{"dataset": "crops of objects in photos (Visual Genome)", "init": "trunc_normal_002", "max_precond_dim": 512, "weight_decay": 0.4}
Rows from block 5 of the encoder, named by matrix and row number. Rows with one number belong to one channel. Each number is 500 + 50 x the weight over its row's rms, rounded and kept within 0 to 999. All counts start at 0. Numbers have three digits each. After the name is the row's rms in percent of the matrix's.
# convs0: first 3x3 conv (encoder.blocks.5.convs.0.weight, 240x240x3x3), inputs 0-23, a 3x3 kernel for each
# convs1: second 3x3 conv (encoder.blocks.5.convs.1.weight, 240x240x3x3, transposed), outputs 0-23, a 3x3 kernel for each
convs0.10 088:475432499511546419485500487546494504521392558442421450524490460498537477510468487601535565523492515458450546521387507416585460558410493610470499368503553363585520483458550559504458519458503432516633421432537500513382460612478552584542560406497469526465486598526474618584520429470514503573546569491548469456516474457440461536522566500559546465564445480490441563489500534457532482402461595457441479459606486430511548460628585506479473506579522518461561457535470486491571470474448557591444538602505508493506413446464504509522471554428486508503478548471580413446483592489542498497526534471494524578469486536518536522489525481432547535523475504546466492
convs1.10 085:559474510471496480513525489518447506463603487470617530545528492531508544495454497542537538470470444521488487506477418540460476450539528519495587490547567462507527566612554538463523470463545517540497411482634502563451467493441551359425536430446425438473463523544519480484476463540487522425542474522486603506512481435518418503476509507535526495517479512470449510512562568447590472492480488552502507501502503451523458523489564480556586499544519460631471534495493531445556588403524460515522486553504500498471475490448440524585532483468470559572587416481558618472421541584463583515585494473545443483481543470463542437475534481452589527452499522481463534
convs0.11 097:468508520512537464512472495542474574515481475506504403525435492476521419507505520468452461537430523553507556506533486497493537460432493469562530427594521566459445458563463485513428570519522565483517493519456492483489525491537488403450479431544486480459475431472495553544487454450629564479489448488525447458464421526442550491500510483511536479560476478452576524472466618519465548488448494504407484544474445594462521583587565502533494448488540446452521415495523452586483444492517509529535482448503457508456506447554511523417541479495513474526468497547478396508512590431464603536568565554642469528500451486475475469509540528407518505506503496581548496
convs1.11 095:480492425577511499530476548516501454481462523488490497425496495508493421541607482434547449479506457516630495516520545534532418455389449593521432518373575472451554485479422528524475526499550486449452448518504488546455488582472545492549470574560475467465510553534552577428458511534455392451445604437549487454537545442513522533471484453507483504530511509382470420537470540392500580460499469532550530480518571530493562405446454412538478407427483450530483589525491480578601471517616539372519482424459478472551487567505496582516515451429469465559581450525502605459456496506437563396460488481483467528517542469477463538464479511492463407467475525549502557
convs0.12 133:500493447461550539498596513547534530448466554587512490510577543507532438491468462481462435521470493436541522616447415387570579399556562440425514462567488449555543470494538518497491459520406429583559515533414483570511543452494439425589522506471575539525492621546511615448549562490602486535526467544541459424424485576498567501553478453525495516542449516525465499435526489510570595481469436495551590507461512560519422495614562456493509526447505492526446503534566449527454512526580449592553521538531478528384441521524531421412482577548475513500519426550587360533469518405541513539427441453515484590504504553523521426405516447565396394399563491504587577
convs1.12 123:520609447522515527462456528546511432503577398466457500524512451539546484503447504507523461547499483534485436561531505498432549507517470500485481492528530483538610610464467514527534481536516490512455571702408490488443514549556390548552521488492539450380430550383392514508406463450535481519548493516510525490524526448503562456481421529442442524514524519447403504396474514451592491500551533526544499561476455526546542481469492555491449581460469555541478514486468466433565281396609486559563465499479488544511529489456483462512449443503500529486592464482536613425497556521466400510604559543478511462466551537561495470495460482509504473581535499513479495
convs0.13 106:494512568502475465484468549481543566508509484496420483507521483552480504474533379431484572408450571515499521574507425479330543570475500574610440450453560425407530441635535410443527452514505475554512517459560512475448514571528459429480463429594565557509562461488471511513516534439521588452515515506480571464544461540555517509573436525463427494534528492635585466614455579461424617520522506408456457512451520404530498481424483522499555442533474522484615524495483528442493451486520444565504481509475507481501434515513481522502527483517536456485504581492542639515505454442480534552496571473477464511511517452539460503544452502470528488454587584515540517
convs1.13 115:517517524560489511519453461571505498382478496514518448482470555489488463542552479493469530433461542510556521575506443513554495494465529522510579466508572511344481418431558498465598529466500494528515563448395448511531509443548500593496480481479631494438448487474472399464482534531512435428571369459524467537494503503469522546505517487457493519523441409503477493368595396566412485503580543532526539453489571495469483564522517486425569518584477477453482520531472495424516406586511526550533486427514520542534448523512442462547418477554501491472569544482539374519436413486523542482432529511517430597535563466529472551500464544504445444490484527552488526
convs0.14 094:467537529465508430438440523483439559472524520493461503519486472512499532420527487410591444468548473415480452483462616475479481442603525524509454438480480547572449504505513528451480455438566511415492502490586462436498657558488581423592511487405486477342461497464489396552456553468502483530392596583457529454491481467529598421502521469522448541452493551524593443542499461549477553499473504484364480526460444526391485491502638467533432567488511514510458473486462476538448454538515385514492588534572451509426458498507530513516490452537364540492559603395532436504422504482574409499477479472536546480463435602540518567535513435483448510417580452488466559
convs1.14 089:443502500497503496537554533475466527495479551485592388491468542520476526540407499561587451525463494556397532475564490451468521422554483580519445526464512524557478434534519517569522482506530523488542467481514510470510499540482498504478526440402379696522453451441670393605521504499476390513538461502513495520464520506555477489483546483482518513484536481366518450527496570619552525572568515468498428481574539521471490487451454420517521512490595571382546526496485481520525478438466484491486454534560508506548519413453520506458491554525508504530516608487473460445595425498474383524477526432523558536503479483462523529488554466378536509547508551533542558
convs0.15 098:478538509504447453526473472504427452439579555470469494517535469576530446496476555578569575517470553475465504534410580331517469443495582549530462495407480495509458417589438410497532501371593567522523505458503520488428530387497500559494460393499504494628462502516423502484534551566565583414561421478423531491428376516541559513410489513544541463479547537413421494537555392491453468502470479468545600506476449506468549480484523498487469474502460528514517541563477507476572504491459530453466463594510560558458489419473483471492453535597455471432511601505468449563456459605456534487457460467459465382495476398589586458545446603551507488429568542456507551
convs1.15 093:430575478488523448486495493454457470479513416548553575441473496542488442481517420447483512429498512327500404459527532447461625391560480489528497578537521534448438349563484537526614507490588518493520452485477475559481505503490431541445428561602527470620496491430513467450535487507556558504437498439556463489489494531505500497474544530534545486479443449509510511537527515405520588498487526419440497469517483432397433490523440513468525467466493529505465483509460521524515493440539532440532507477500511485514465438520567549517501444459454498489484547510453541548435352506548618567529501535404545437485495481459422508476462538435520472498441473475399473
convs0.16 103:541488489457562552478467518607654427538561423595492548509482507519546559556452526398439491460521526508560543511465395512535458517456518513527579517451406462458374450487535377540369547396525541535492565418543501510445509510494485531565481469506527562461508469421468437560530574470499489491535421499514529513457529561504426537463513502512526504578493403476492498487416474461550404507403520485504446483462511542426541491533480475547510464516531468526567474518475557521470492462425544467493467519466471497481528458571498492460502531584448461493501395533491510538591504438519506479423515438511400467517493533488461524438530510487475507581482425431545510
convs1.16 112:536504507494463533493464503498486477509467458492493440536574419440570431484521550473465461505529535483532587481525455484485493591532464643550501520559483506448492497611519560549561439552503474589546491471521510479513538504436461516499502490580536474521489503488573421420437636364459519555516423469513469522527470534466477529537491433576520495500551471517449565539658518593563536461469459579564561549464502473433492532414508488535498557487520562490528498524442546462444487560509506452509492525509529496449536510510426501455493465498497504502543501400539446555501573557514484474516496558552487487506468482530537434514533517517444538576445470431542500
convs0.17 105:516504529589466536406489527486476616416488442556609425495453520582455521430445487401473551539500488525453494558425622454472577493450538491536492476449549540474558424562545555398561497514428522491478455527594524467452458497484484454457454417528564585525528545492434342559569464533501582384432562396490507503496565538498514481504522542530467542414499617441475580500488488487408536473567513458433496442405502426456515469527471502426567441491505470565475477516535498489565573517424493508509618465520519584454515514443463501428480418578473487527485487427458390469518496472418592508497376454535478454532523508503416469496437537474515514438485579589520501
convs1.17 099:484483567483455456535528442480519456471549533432469521500478471454514489501517483526571563495444504478517521523540548431385516524562428464517480503498529491564501560470513419554535476423474428414490440652473526610496561561534508512429499440554583614523502527377423436448573523452499408482417555514457441499528514556440522457503531511526437485465522532428489523569529554529583491559509525511520487536476529524515500516519519437403473526487470468516438523528585504506563520464498515484537470455492538481502487456489521529501543531574487463483517468510564578465468508542519607447556510509494480608501560495549529525623420509421497469438583490527553502
convs0.18 096:484567527485551468456506496417544473581349376611570508473568497465483461517469519462455450512465416563510537527497437485419573413512477477468469509494576547629501439548436474545496619470462502490650518471502479497495563458477548501377458621436552498474514526355415454549465447578401513536481571479502485509521473509473581535474537532490527506448459404454525584539467434452593503519498594556401493383489470510458505488461496451591549504539466484523472466455470484511521511515468422534479488550488511566545511515503486506468434534467530502564428469464449364539449549451535439405437426455564593556485546500464488502451470487456377494534447437626519564
convs1.18 090:530487453633473421559612432378527437536461589481434525591448439531536577453441478433465459534588473607478441474512463447549513545510483456399426481453476496513542596347363595547536523443556388471486476549564529431493527469493484650441553498479501550518480565444525437501510445430504462477527488462487475560515497449518487527544504488550576495487494508459349471472573443492504492474488560531518504530560482553461527411496518528514451469563494467572546482555544566579487450502488430462482506446546505473485508527499550501455519530447536543493469411533538518489464569568417461474625541572455571482485483474514474502543501553450535423496609524483543558
convs0.19 094:525469473549536491403528528516425458405473472440496427447508477482430501580465469484468551502493444449451596555602515472424484548410476496445524479562489525494555535496577502474562452549481511459496483472523486540422494483472507520448431413537555454622562476497496486481483516447454510483522450523482512531490525483455412503510425526495430495495548512487448528474578413497508583478545511417509449470443592471492562511502483523472498522555520474456436454475492495488428436471568571536455474502527447506536488499499513382513512431431569376464479526574497534485469537482454442467472514490523433539449531565465494509523504475497450424525455512530531507
convs1.19 089:393534499447492500519565562580457475508660474464413544520470478509484480518494503445614618521435441447530486427608511359422550586409581492554448466474552498466458517613491402465575369505517473512476471527493482498514429472609534487520571409465594491563378497488461515399366616516518494595543399478515512460477469512527503535484482514445439534501511479463395584602530448468546509630567496492447513375413515484494482543484510455442467470514525472545456478511487525538433462466542536481511470494559503476464548517453487608513516527495468500505474538438490556414536488523573483427578504535430487587562523508516534454446504513504513464448578481513595450
convs0.20 090:457507443595541490466535527432439464481620454455496489450480485481496531503421489491431516458529535484494522462512428469595520457367549596586477414545477478393485458628548525471491449442551520458503523510526423540563597525531449491562356428475422521501392432520482574452559487382486528458527564540510494490523483627563476457446441512482533456489502521470420441552553589579410543532429485456501498506456509539554460566531514543504476498532445529518487476526513510465567502602442491489544552512500525541549524469526514515468420517555510487562501547434540441573463509449523500539539401525501604562486508462491459518459558454421507505508537434457512537
convs1.20 087:469496473520575496478578453522598430565380517413446457498537475493542520535501488461432464500438579502543507572593539543500516495511578477544497511451580501415509410513551439414551439441517466401513471546542532520480493420579492569519487366434523499540530575523425338551520410537524514466485487449527508465498501528483487486424490509476499529526529492398508418492524444578507585455471550537473452397499581507440458544486480510467504443424521561498442511578492392552526557436512501469544509500488512528479498437496472485539568450507460467499510579506446564448450463499413489480537471487557550448461504528480550485499486500435460456609595524571541466
convs0.21 121:467487511529449500505489474518473458477531430497385425455556510447506512513552488471552534514507492557436539508339520482421435661502466446462529570555534615474515552396595519610484423545483486558578448464442466465482456520563398588502523537506483443461469442567613532481468449422431519528568416592464544515476467498501539436508503508431479480470482499613491658439594552574477495602579451490393403486513536474549445431467490564508541514442594516430544468542480453457458460417554536537526487469516540535434473422551506516459480470533467543520528381544487528543502517451432592584514433450475611557498457532436543565472473608441448575550531579493561476
convs1.21 148:481503502448519475510481455445556500524421393615555558437474523564430513563496526412502525510504480577505541567414459486686518555581523447506511459466434586515501519425583544494451472495555431483540528532396382504516503412484461521545487512598486442524466555486456569429503592335514413505464571572575527560465475490474482499496422440509459471444471513465456443461510552419462511452549472490576532533503492507473496470533557514497486492474535500517499449497442532519438490525524469575507449451468556538457430530525498427514423525531540457432555536461522461486445628479460358654571662397528413478480503500506484515509518481473502445492436503419496585
convs0.22 106:517526513469543582368483476487487567400443512615451485497531464469452491485452555523568527409489428533524560554535490467531533547583426521502530518602431550486461612432479495513467511556517479496567461506554511545434502476656460478572583526521523535494501528441524452502409632433586543561491414474468476498400566498560517520448524538493461472537502509468497527411511509422472477485542526342529473425490564455503501544504462494475506467508455480504427533468488415570532516530538515536540489492532486430546472485470494557515496523511519460499502554475603546502599556524510484508505408523528513625553528509423439518505559545541466471621483504525596537
convs1.22 112:450448533511453449555519468475552487479480499504457503500535491449475516551484554476489515529548586480461484509416507494537519516519454511479491517380415529542461524404504437545378508595418520483433536513509509444488528459440482471579396509523519542489560472456519413520486577511478386502544464605487469512526464539445484499540550531478498523483427450457519606507504620397528513453518422484495581463501492487417500539489516533522472423472549537579578525442474465468537501526467435430595512492468507521477493514497458463544488473426508588484488394415628499517541442478493507410466579448479462553592443432551476536474555456539461467479550439499548490
convs0.23 090:491456557601540448556429425511543454535534533536366455512507464572481457534464453617497419474425576524491537462606491515510551614468493483544537600458551530482503552448599395486442489573473452442448482509531482506427492405475599414465526492429489491467497578585489565611468505554530455435450420541501467497518456420509496483497508505518474461498496504562471540512487465458482574400449604527496482423500488502479504547491511485528429504500500538518475524504487446480480600564528425510503412494499505498485523415472541559528601533512511509502496548328589519571429542483411514498549499484466510530421605469561476461545491530449379525523465400399519646
convs1.23 090:507457513544487480478488475552453537489490509543519443541485440470523472471475481435578486440572529550564448489540427407479479500444543458434411524547402454469550486492433513484554467607522433506520455447499523501469544542451532598528560522509488444468355457487582584496466533496503586604577490504519508503448487493542505519475490494478488515475543512405619539491565544481393384459479556560525499479462538440527517482535505542534462519573542472462492487514515506548512479471505537565570562452503473542549463469570552461505539547474521485460489514605478507424611508529381515560532595423392540562492507503491478538524452456424533617551621533441479489
convs0.24 110:483463479503563622559448478501438660460545364627522431526459451484521432443493551435498583436490461529453446481598539431575525547419496465445510457429542485516524436594496496576531515452503527467481468508505487505552505491505479520585519452430461544470534437465497475629565462374431461424543431523539540516485538489522501438475513538462491503440491494439481419514396488556533554561512448412493487557545564510515565464528476530455504460602465495434480474504458516476525458578546507513459477507473439495457525461517494532517540642458507443484420566475470547568534551530606511393499569465464493504477491404488447552500592537411518452466448558459469463
convs1.24 099:472555488549436520431499446467475481575592386559614560425435473521548542504588495514495495577474555465556559479526459473459550404501583456455504456581603466579570596494507377475527407444487501521486473602502560648505513502562447510487513584526501433515487549455554391419479433551604481567561525431505486505494498496535468456502479543542443539425416518546538518631627511499610532512551507576552472436592492487475482615543483502550489532453496513528483490439442589518434377431544469526473494526500452514490559477500512495512524495565476469504522399401537552596511457582534513512532535511597565473513512487491522495540512488577565530509535547486492569
convs0.25 081:468516553447574507529504536431565536515443518558477528493515543456531473507490442525457508475352485524419472519499477491535500456461511610489490482489496479534407515506415441437411565475530589520497564513421442568449503547427509433457369425545563527498495450545486493419454537530539395530525476424493470475462490602540543484484562511522534530568545518485505510563547397492485620597513508370555440376479592529517493509515471436585544456467521544542494503509519514493609487549460626527493515585534481462471481484486529521498481497481548524477506517431466476490461523469474504544547415541406518601523439527576451476393537495486465525457531496478514570
convs1.25 077:461529455551508508563471476551511460435527598434429534519468515538448455504472489525456543508575517459472442482543574460482433412429532528542454570463515535423426541551548527630547499460476507491494497502500523445448525609467508535548505433599513569468466570384515474478629525450361565523462479606548465512451486537421478487509541547518495484494481467533477452544506486416620415496523562481473529436411515436494497554469508462430561550467497495428498429499499518505522375476540504518506488492524511506521478503488479502538450497498492480520516559581514578461489522437471431604447513469486454501557460527476518455507477443480520551415555533533551450
convs0.26 107:483513482508522467519491506515584483499451399463468494531505463451534491504504469614483482546479460523518462371652375508522456434490488568465566587447495417452530449510533490534490558566540518401475474566455541469513465622523539470470474381546531604412471407410447561482443569497401482524494613448483472563508484438461454578519469568494452524476552492415518494492454550480512498508607526582489513524525445465611478540421460445437635414539465466446558521489542561473548463480501418469431500482424534548520483527424594427481486527451394510513527513496447547538511555496563397544446543464450559510471493471527544603534522475422659500511444361422567445
convs1.26 099:450427564472426512517453554484544532628473453575458454501468514473435468514504418451436584532525547446480508547554576563592477591414576532493528476544443491481533479446520552475491428549523446525502485475504462415519567560508529408559358440453567519452558543647580541445498494587517533525511502514510518481477491507480475456531486537487440476473429463440410450448469519542500544473496522477462497442477513465552556476477451535571519449477457447547596522527517559495483565504533422516528488493495501498486450461464452526518455508476498441540492444453451414463520552481477393536490492522456458483512456457451470446499529446528474524503534483483400531
convs0.27 091:466533520463543500450535482475559446679523449523374473566521454483567459471476487592451617476478453435553484466577510439422420557493510448501514500470559479383507532560468370429454419517606471516419460468594483553561510434542543564460459514532573503458503401468519581426490555468549452483503436461432500508497474472537490536443443534409515462561499440530375525548442518472455527482482600649523445468524498499489469560420584409555430474454489490420548416477495497523490360519385487470522489532496497510537432465509485435537525484431519584510402516507566427481498490477425496507466505437528598579559501465500543526530491515559494576516526456482475503
convs1.27 090:483537494494524502493461453537523544524419485491496477513456506478531563589505484470459515502606469432511484465492481600549463391445492482423471464546511511478507407566487604613533489482473536548525475614509462490502509473452544447475440497460540406449530525527537441393619519605476567502453433419496434514503476470544519502458526531540445517500426525527558531534533584488547492461520466586488513427419497476505484423507569505558495448510504526592517499445437533416523572363456460552511525473544521512491514466440569534502516462505437514484601549396437587540530433557460436510584479454506616490428518531486503511497518514522490539534497419529486488
convs0.28 098:551529484493511444500484625471666474542488523448387509406556513494446512425470502459482408510499568448538406473503444600611444487513450544579501521533455583467451455402448440481429573509495528542457522519505427405590451441561518429347471523517514533442521526579511365565488516374435437469462460508594509473485489560455534470427546567497442441500465561476533504548452456461480517524561608514436486401527583518512494514478514497486471470535570467473535490533436512563445554524395531456539523517505470593604435415594589423542523449360507566463453533495539458537509488522539580532480520489480429501495564533454398471497544492490531547582556554438558539
convs1.28 087:544534559468476475491569490570474506485494596529488517476495456469491618595447526546522576475562466529446535535542516430416457554316525549520536447465409477440487422566509524580469532471554536557549444538510571459450483525481478464521528537574543428421483599442402478575528525478505470505665535517444512538499448527430504514501491480513494507530501469490503461534444513455480568444502560370448576598461518548494473474413551550441431556536518460554472395390492537474450562553468497381551511527482459521530489504498524508454519499482566502494517471465457472546514483507608535527628509495407486538475558477457452509462459519471537541509420448477493494
convs0.29 091:442534569459459557488571507575475455483390519433402577471515491440542484418484534416545458575452521472466604585440420480555495508490507445501485516558450576482409445481525542448582509399546504433541412529462503592451484547511512438601462469512554525538384422552533426455563459504528523497462450505503509522486501460515458519464462561486524526549518500475564542439509474459412539442529585493570530523366442525622465522449450480426499482522491507477475552500518515585486433569460528523549554554474458504506458522517602477493569483471412420481498610475589532539580503514491570502507479541582584392398568424543637488554596438482483565522497443487513656
convs1.29 083:492547474524510508461536524438509483527490440532560550452558523485450515479553494435523527499533494526532644517492496525507478431509403551541415558464442487611637407609482321497534441613508499486483529566511490460485549578517497584512494478461523500524491591561440511442455539597540490429465508387472482542530535503468502530457493485438472535524489501448582472516486564412484519466565423479458474460559589500498471485460430575468457500491463559542518536466471451455490476440540479486499510464454473527495521537510474507545453571365475571491439485494581400355534492526565520399568578449487545559499420491541484509482500483456555526442478528478474565
convs0.30 100:526394536543491421564398503586510530534496385508522568553576561432424427521529508481493510534471425571497518467449562553494558602556480473450461431560503505510511567469509596477538546503520570474534516500482480369520468539463440409489466472517493549496455459388439549460487520590428487396501498488507486529473447433551497486416449541515526488517466545459472331473468536462433438506430434417589447490565457522542526420520509509487465499510501549466455511499509437516521468519469510440526490484513532501369529471501493511509489453537563460474509493518520545386503450500500416470471586465408584552534469521490479461552489447433531549430462474563519508
convs1.30 098:418571521543514579548489512505520438536466413460513508426537498540495502417464535506516496518571428480533471476460472464514479484474521440539518487494533459514539519624500460485491493518433488559542499432491472486535492511553523491500523585523571560457481443546528399566492420562555557556505529521492499516506508531564513516460489579520426480484439506621613572511456479545542477516423471555525443483623488519468492495501515557525479599503486432548459480480497494474519488483524521536443498475466484554434548549480537482419494517581504534462491503538514539463456496496530472526544590504473515449517541551493443450497502534496532533418555573451439553
convs0.31 088:492493493557584522558596542457397607605440554549464469532573513494519556472476455435514505493535504403547506457468515595492453500448446451528513445490487514463399505553492546434508460437475483453610539583562512577526417462426600475484558431529481459433636560490475454446448492489485354531489596536538521479402603519462450473465525512518456548488520479439507492463571553526499469458481508572491475453528522509573421471536518492528456506518549526518458493515535485494519551526499494530532511502539526558476476489500477564577472435527567531530609573461594521443532383561511446458504530453481418516461440463573437469473585519497497583529532578556467463
convs1.31 089:512488518480540512535485522545537457548468491458553430506500484587487544451529463498435559483521471509471541422540538534525374507610490577492379567527492496502567538540470447531344568522461489544544433453483523505480467567445539446470551489445485666513604389440543469501570433562521561432530551466496533487485457498516487486466438519496389481546515440477520596310431552497544530473431431505494462509466541519544549480492561519485409450471498469548506512486530507484513484552468555538456549543553433500450555518502505469455536534489477543495522582622529525376570446407520579479492454546561572424474459454547505466540514519525412448477403484536506511
convs0.32 101:472438512554466457467482518495469553463556451541516466426485498569494472495605496610468430486485470427571530576641535444550433585533475504495492507553462582506418462471471550486534564495579455467481421605572512505478393535487597612406485500493537394583493614538432478541378510457474513479521446540523502479429562523445481520524501372510457517491494525462454387456452521418581549432522492627458454458498564533527578497525436503546514485479578486535462475506517498504579522475491514511493477461535498525442491483552484480534472435527517525493502439505521547564520479496529480563565524544387451505486518463536510430479487479495522488442404488406559450
convs1.32 097:526525488546490360468521531537480489468576489521548531475488474527551480497513466468560573453428548567512479551502349555400534527538385549519425539434570568530534415588418508473400483549500453526495503563406498548466501427408478500411517423519440514561413586599466611519523477551451481530599564481477557512467478455479495493508449503553522482491485489438491537523484499576572529446516538444503472481559478524417523560444426557471460491482564488497482564443509551515387449563493527455514516541513520441474512485453503455567514527508480528488473493503471416567567519503518503536450391440442475482456463425467403455530519529544528461489493524516492446
convs0.33 120:557523553491396537438537515582499540562555486520369502513523467457523562483502535498503493530512514434497501441487526495587531577405520509501533502502455585513474582540621453487455540418512546586460476505533444475494478497496485541509445476586563495401436485443497497524546446470543526496424504505542475485505495477542434549560463485511553449547440553329433602405383579539428532489490583425548448499419449473464523485519549534511526539520512447534462565480491619524497448483390535446441527530450470483437496469560576522439513484540442494411568433540534523560437491532573589531544422562479415380492466523484489433493466598502509498463591440476556557
convs1.33 149:572489464473508565479473487495562507558466474477527481481465489527435506574444475504474539525532442474555446426489460499368497507604554463466487546476488471584558468538431518521455411494540493519537426483491436483455489442529474557495494513575396475582566481442565629431512485570567442429464640475566492534488512493476558491524500444436553467536490528400583465475572553470646506473511480472444613462544480492538504465456486526521513485527454533500453504502474516510538576469451576442460534541440505492443501506455476492457567467527525488492408547562454458501493544401610561476436482544567446398550454498520490499506498477427485599559469557487529433
convs0.34 108:464462474479541483484488484482564467507454492539601473558402497472532469457509538488453543489581550448516498504493565475409385533396547446451455540441470456576540475426559480549405477401430490442454518495490483523527621410463411607534501556470446516607539525571566444685567504471488447433539516557501514478513468507506453474529440502464583544476496449473351524520577414590590525480506426539568466444548616541505416448478521574498482556484463490573444547585444546512517481478478477566505486539461473504454473517519482536472414523484488550487494431459418632499515548516494574458526574481505509461488518480478597510456523449422527615541506497497408523
convs1.34 111:519540406489508401610391585482486493478512519493457463496529589493543530505500410490445588476428480428555560420554454605603513449488541482470551492575464511525503534555451538463511469526515521525500459575471381504483458486521529457517534611491378500467500506408455535520430448502547574489464542446504514543540512437468507512466461504476468519513488472464454354511479434474584604500512497479422520560486505461536509539520604500553456495479536532561402487445514550458484522487407555523567412483513569432582486498503497478500511553436534506487493513547615406547474627473553462460575467450546457580525467498502533515484501461396576536479509468464424523
convs0.35 081:517463550484469517534465502491441559477523479428541510423513516541468545523440466459471484511533628533540492495405439355411433631474559473471517418454408490499551386410499388412522574600520487476556531535500505508462416579634495548487517408545376609553551497587548446519439490493460457473458448455532468498516443431472453514551528518498487593531422492464488492425476507532476462544569442433514521554466481552492520561559535497478482490511490516555468524438525472487438508464529479492435511521580480457461544548459556488563462415507493466555453551536537478472527492456432696516498510595558524464456490518496514514536411455471481598485541557508451480
convs1.35 079:525479517422446497505508496461394507500582588500562450535494472449405508501442476472493463429449485561436527432482412604512479472523467460518577562479557503472494505471522483551538445399497572525478486430526519464505558515483383398467434426596442444461532475501617585524585619488539564472431431670503470465450503513541458522516502505513568499530520496451422385582564510521499520572501515519494442460457475489435424483427450451516517444489473477478525540481518521500501525502494489552444535490491504452520435529518471484480503502494512509462482527438509524510409473520541504560493470521537376397547535579450481459501510483535568444474348489420472503
convs0.36 099:505435444443504537486536518507521577481510417590474446541513445384486474466524548521539579542513509495509531653409590454440572488560443508457507443522555515550674583524495575605573551490486522459511485515451533492509462533554528496578509443454449497413537503472515525468561488513454419409538554562489462534470410464512541445497507490407560499531463518542456506552547609531448491519541395530509423540524526515469381566432479543486462404567476509523497485489520467457457484478562533478423526485456534476493439509509448444568486509428596549566562606472513455638526541489527477531576589514456526530507475531492566452507493519512516576470536429468420362
convs1.36 099:486570536416526519543513497504525400631505535501386516510521542503535503533518451537547537477532493475497459557500473536455589431537423395524481435498587426600441562569465396420505543485442471512537462496519509524390557588492433413529500500524497427491610491528604504493442491443520546567475434450495485466551560473499525522495452485505514457518520533654594482402414496470567497595535464503463460528485474457505535505562434568542494523491520568536498480500621536503528425535535439414527440526492496479489521569447441437432534530520476584508525451568402538518509354457582478542462457504527576472495520504547483490538499501590494520566465505500498554
convs0.37 123:496506491476476534484502466530507558611401485440462483451551482512477472486462489550486541442541513490452485493445472434485492454481429536468420472470541471507528462470498545520605461416485510524533444475421484437520555604573536477533540548401477495490497546546493488586586532581452503393416540442489497454542486522470559565485480522470544445513518491493547529477431418471495542619571531444476398489413530509498447489427502515495559489505504427500521474468514432516535521473469468533502427528573466515459519541462476533505418477521525497539488435516406510589542674513532498462565607439503547423478480528482498478544478470526569382499601422515567584
convs1.37 150:429432554560471520540447507529583502473529479504478518509499487516532529531501506558446502503481632391564428492508513558488500488485578520458543405516589596491427465549498401473512584561494440504426455498541466401502599510487506510449473442514401545545427518555518445478554354595535563570378500454496502467464543466484580535461450410521529448514508499501589572599501465395492516552503523511519484444467488447559501479497508567454454539508491516487558464521571488590480484408431549485504490513558532445534444470470472526484412438547529547420576343451460466626501549487562525488595362473453528513492465499492540550486461483483353517544511491556449512
convs0.38 097:543520505472457480535512492518508487609425461441602527495436507403534528524515538589441570421533456429479471625478479473514461567456423553458399570501558495446516411475523419577483538468499457463490585510459464490463406420495411623578350501636499515516511472509481512554529426520485555512454553487505562478502475534493490403468476513517420456532587485558507442363587642428539483459591470529585546475494469468486530573470544418502493499497612468477459592435457515490462479476587469568427472555453522424452467567536463597443409497538473455480589526417536561447500562441542496447458486581539480557468459543531511411476511484508456592529635461418513465
convs1.38 093:534470497461463549449483511615443545459453422535530520510468513476509501511481526526426654424565542394532428442533427541533435488529386449594451628528397549583420493349489427491647465537581518472502522563518492487487464461554494457490525471481508505486353601370460473482462564509478525479493496450502422509539490464448437534506502495543507448492465556491484521501474631565439427522505487458492486447461485578529460524507463477502476528478506522545479416527487478515478434489466507564526520550468514502463557425439487518472505518522540440454585469459505542504522462436435505501498545585526507477475534486518548483541478489432547571480379437466541438
convs0.39 086:401561499460454600552532440517552414451600595443543428490511468525464497489504508492522522542436452480511469526583450468472398499578629445589408484418510529473553476527457522579472522526402492514493429510483531518543524474550500396508496595372372469501581504475519498479462546512432494487495488495524487442506469496522475529462456530464551486548485510522568523532335505519532569446519529414469520384588562497422481576563526515591462523539578467467450509514486552486494507518529469394509540578508468468449540498491499487538521498461482562463462506549464446524470550450523468544445641378486473428424564519542427448499601459426475476522385534624595575
convs1.39 082:516570472505542525483496517534524577503427514512450586556474479447572504470470539502530519525463483445475518490407503535410345489381594497491477586589477505407539525504465619442486574452519462520465510491499441459420579464414403477458462542468432515448462485484528500519522579428502544608502490588507442462459549501511514501534477494508537442475500480343520450668458555487385537516434552452433503523592463507496443532455483575510472516447497531524504530484463591455454423500436497532508419546462468437523497485444439491529489426562515543495443543538417557576477544518645409525597526518473467479482487492530508474484523453529376416495456484508593532
convs0.40 086:484517471469496476537555413502482534500501392555525479533488517588520415466544541437506532427518539522523385453449519479487476458486530473559534553595432509502460505488342538477567534515402491449597524498597518513466528544544377424694420510441507554534518565451508600380444561539531474487479566561464538510478498486523532468544523544502486489467508547466534439380374566415570464506495585504494616577386475547468482489555506540573482495517442523542445498461529449406484589506631526476483502437480495429573522472548486498524493514468437448562471462509513551473509414495486411470550480417458451577476511429496604504589445467550538468456552517569532391
convs1.40 081:514408532557485518499443490563453504495454476601616460484469489618457440478484532557479512444524497561502456543473431496460476564500561637517479566335458535479447563494447457492554664438493559554515463472487491573458503428536506513535421453548545425564548401483560405440577456473619502519466531522540471553484561486478531446460475553532468450447436516550423589365449535459450542498518424521432536465539489476525511552416465473482436514546500486465504546554529495466489532507464516603438517482471474526472528568540507544540515445505545456487515572529576564423418575427473516517538491443454475466412498499504445565467462530586512477463495554543452477
convs0.41 092:419571435458523478493536522490510483572643346521385549495537512473438448419470517467443453552431488483515489486519588493458470515533518527553453545517516566492440429371529413446518448519576425497504583463571458490521505469454446562498521482478573460448576565507482470442507517447375629517467512496462574460464472447526528467450467553459550559495506520564528440487525548571443530436529461445644580474505436565532494490607510446490485518478426530465544505496556507468500461470603495532529483477424536450515527520469562568529403464492510585500541452568478449521508510397586421538453469544484494509477511476503480552433483522377390438440551554487496484
convs1.41 092:567506469456497504456455487436462555517542495518456460461598448550558442515518471460480498444526523527529602473580506547470516394453494575559439472533488538433488479456520504501488529568563479492551412499506455524460468554469576334449511532481610541439524440375524465533490524549540394510506470533479475485486467484467459494505461514441454548468512531465455466550531456458633475507510500493393485481567512535506533497445553512437461529441527469505525499528532514611467524390501535517529528507473520531501548459553517480422561504471479512538595487514482513509454586416467572459442519486546564539495487531472509511510501468485470552380516513455536619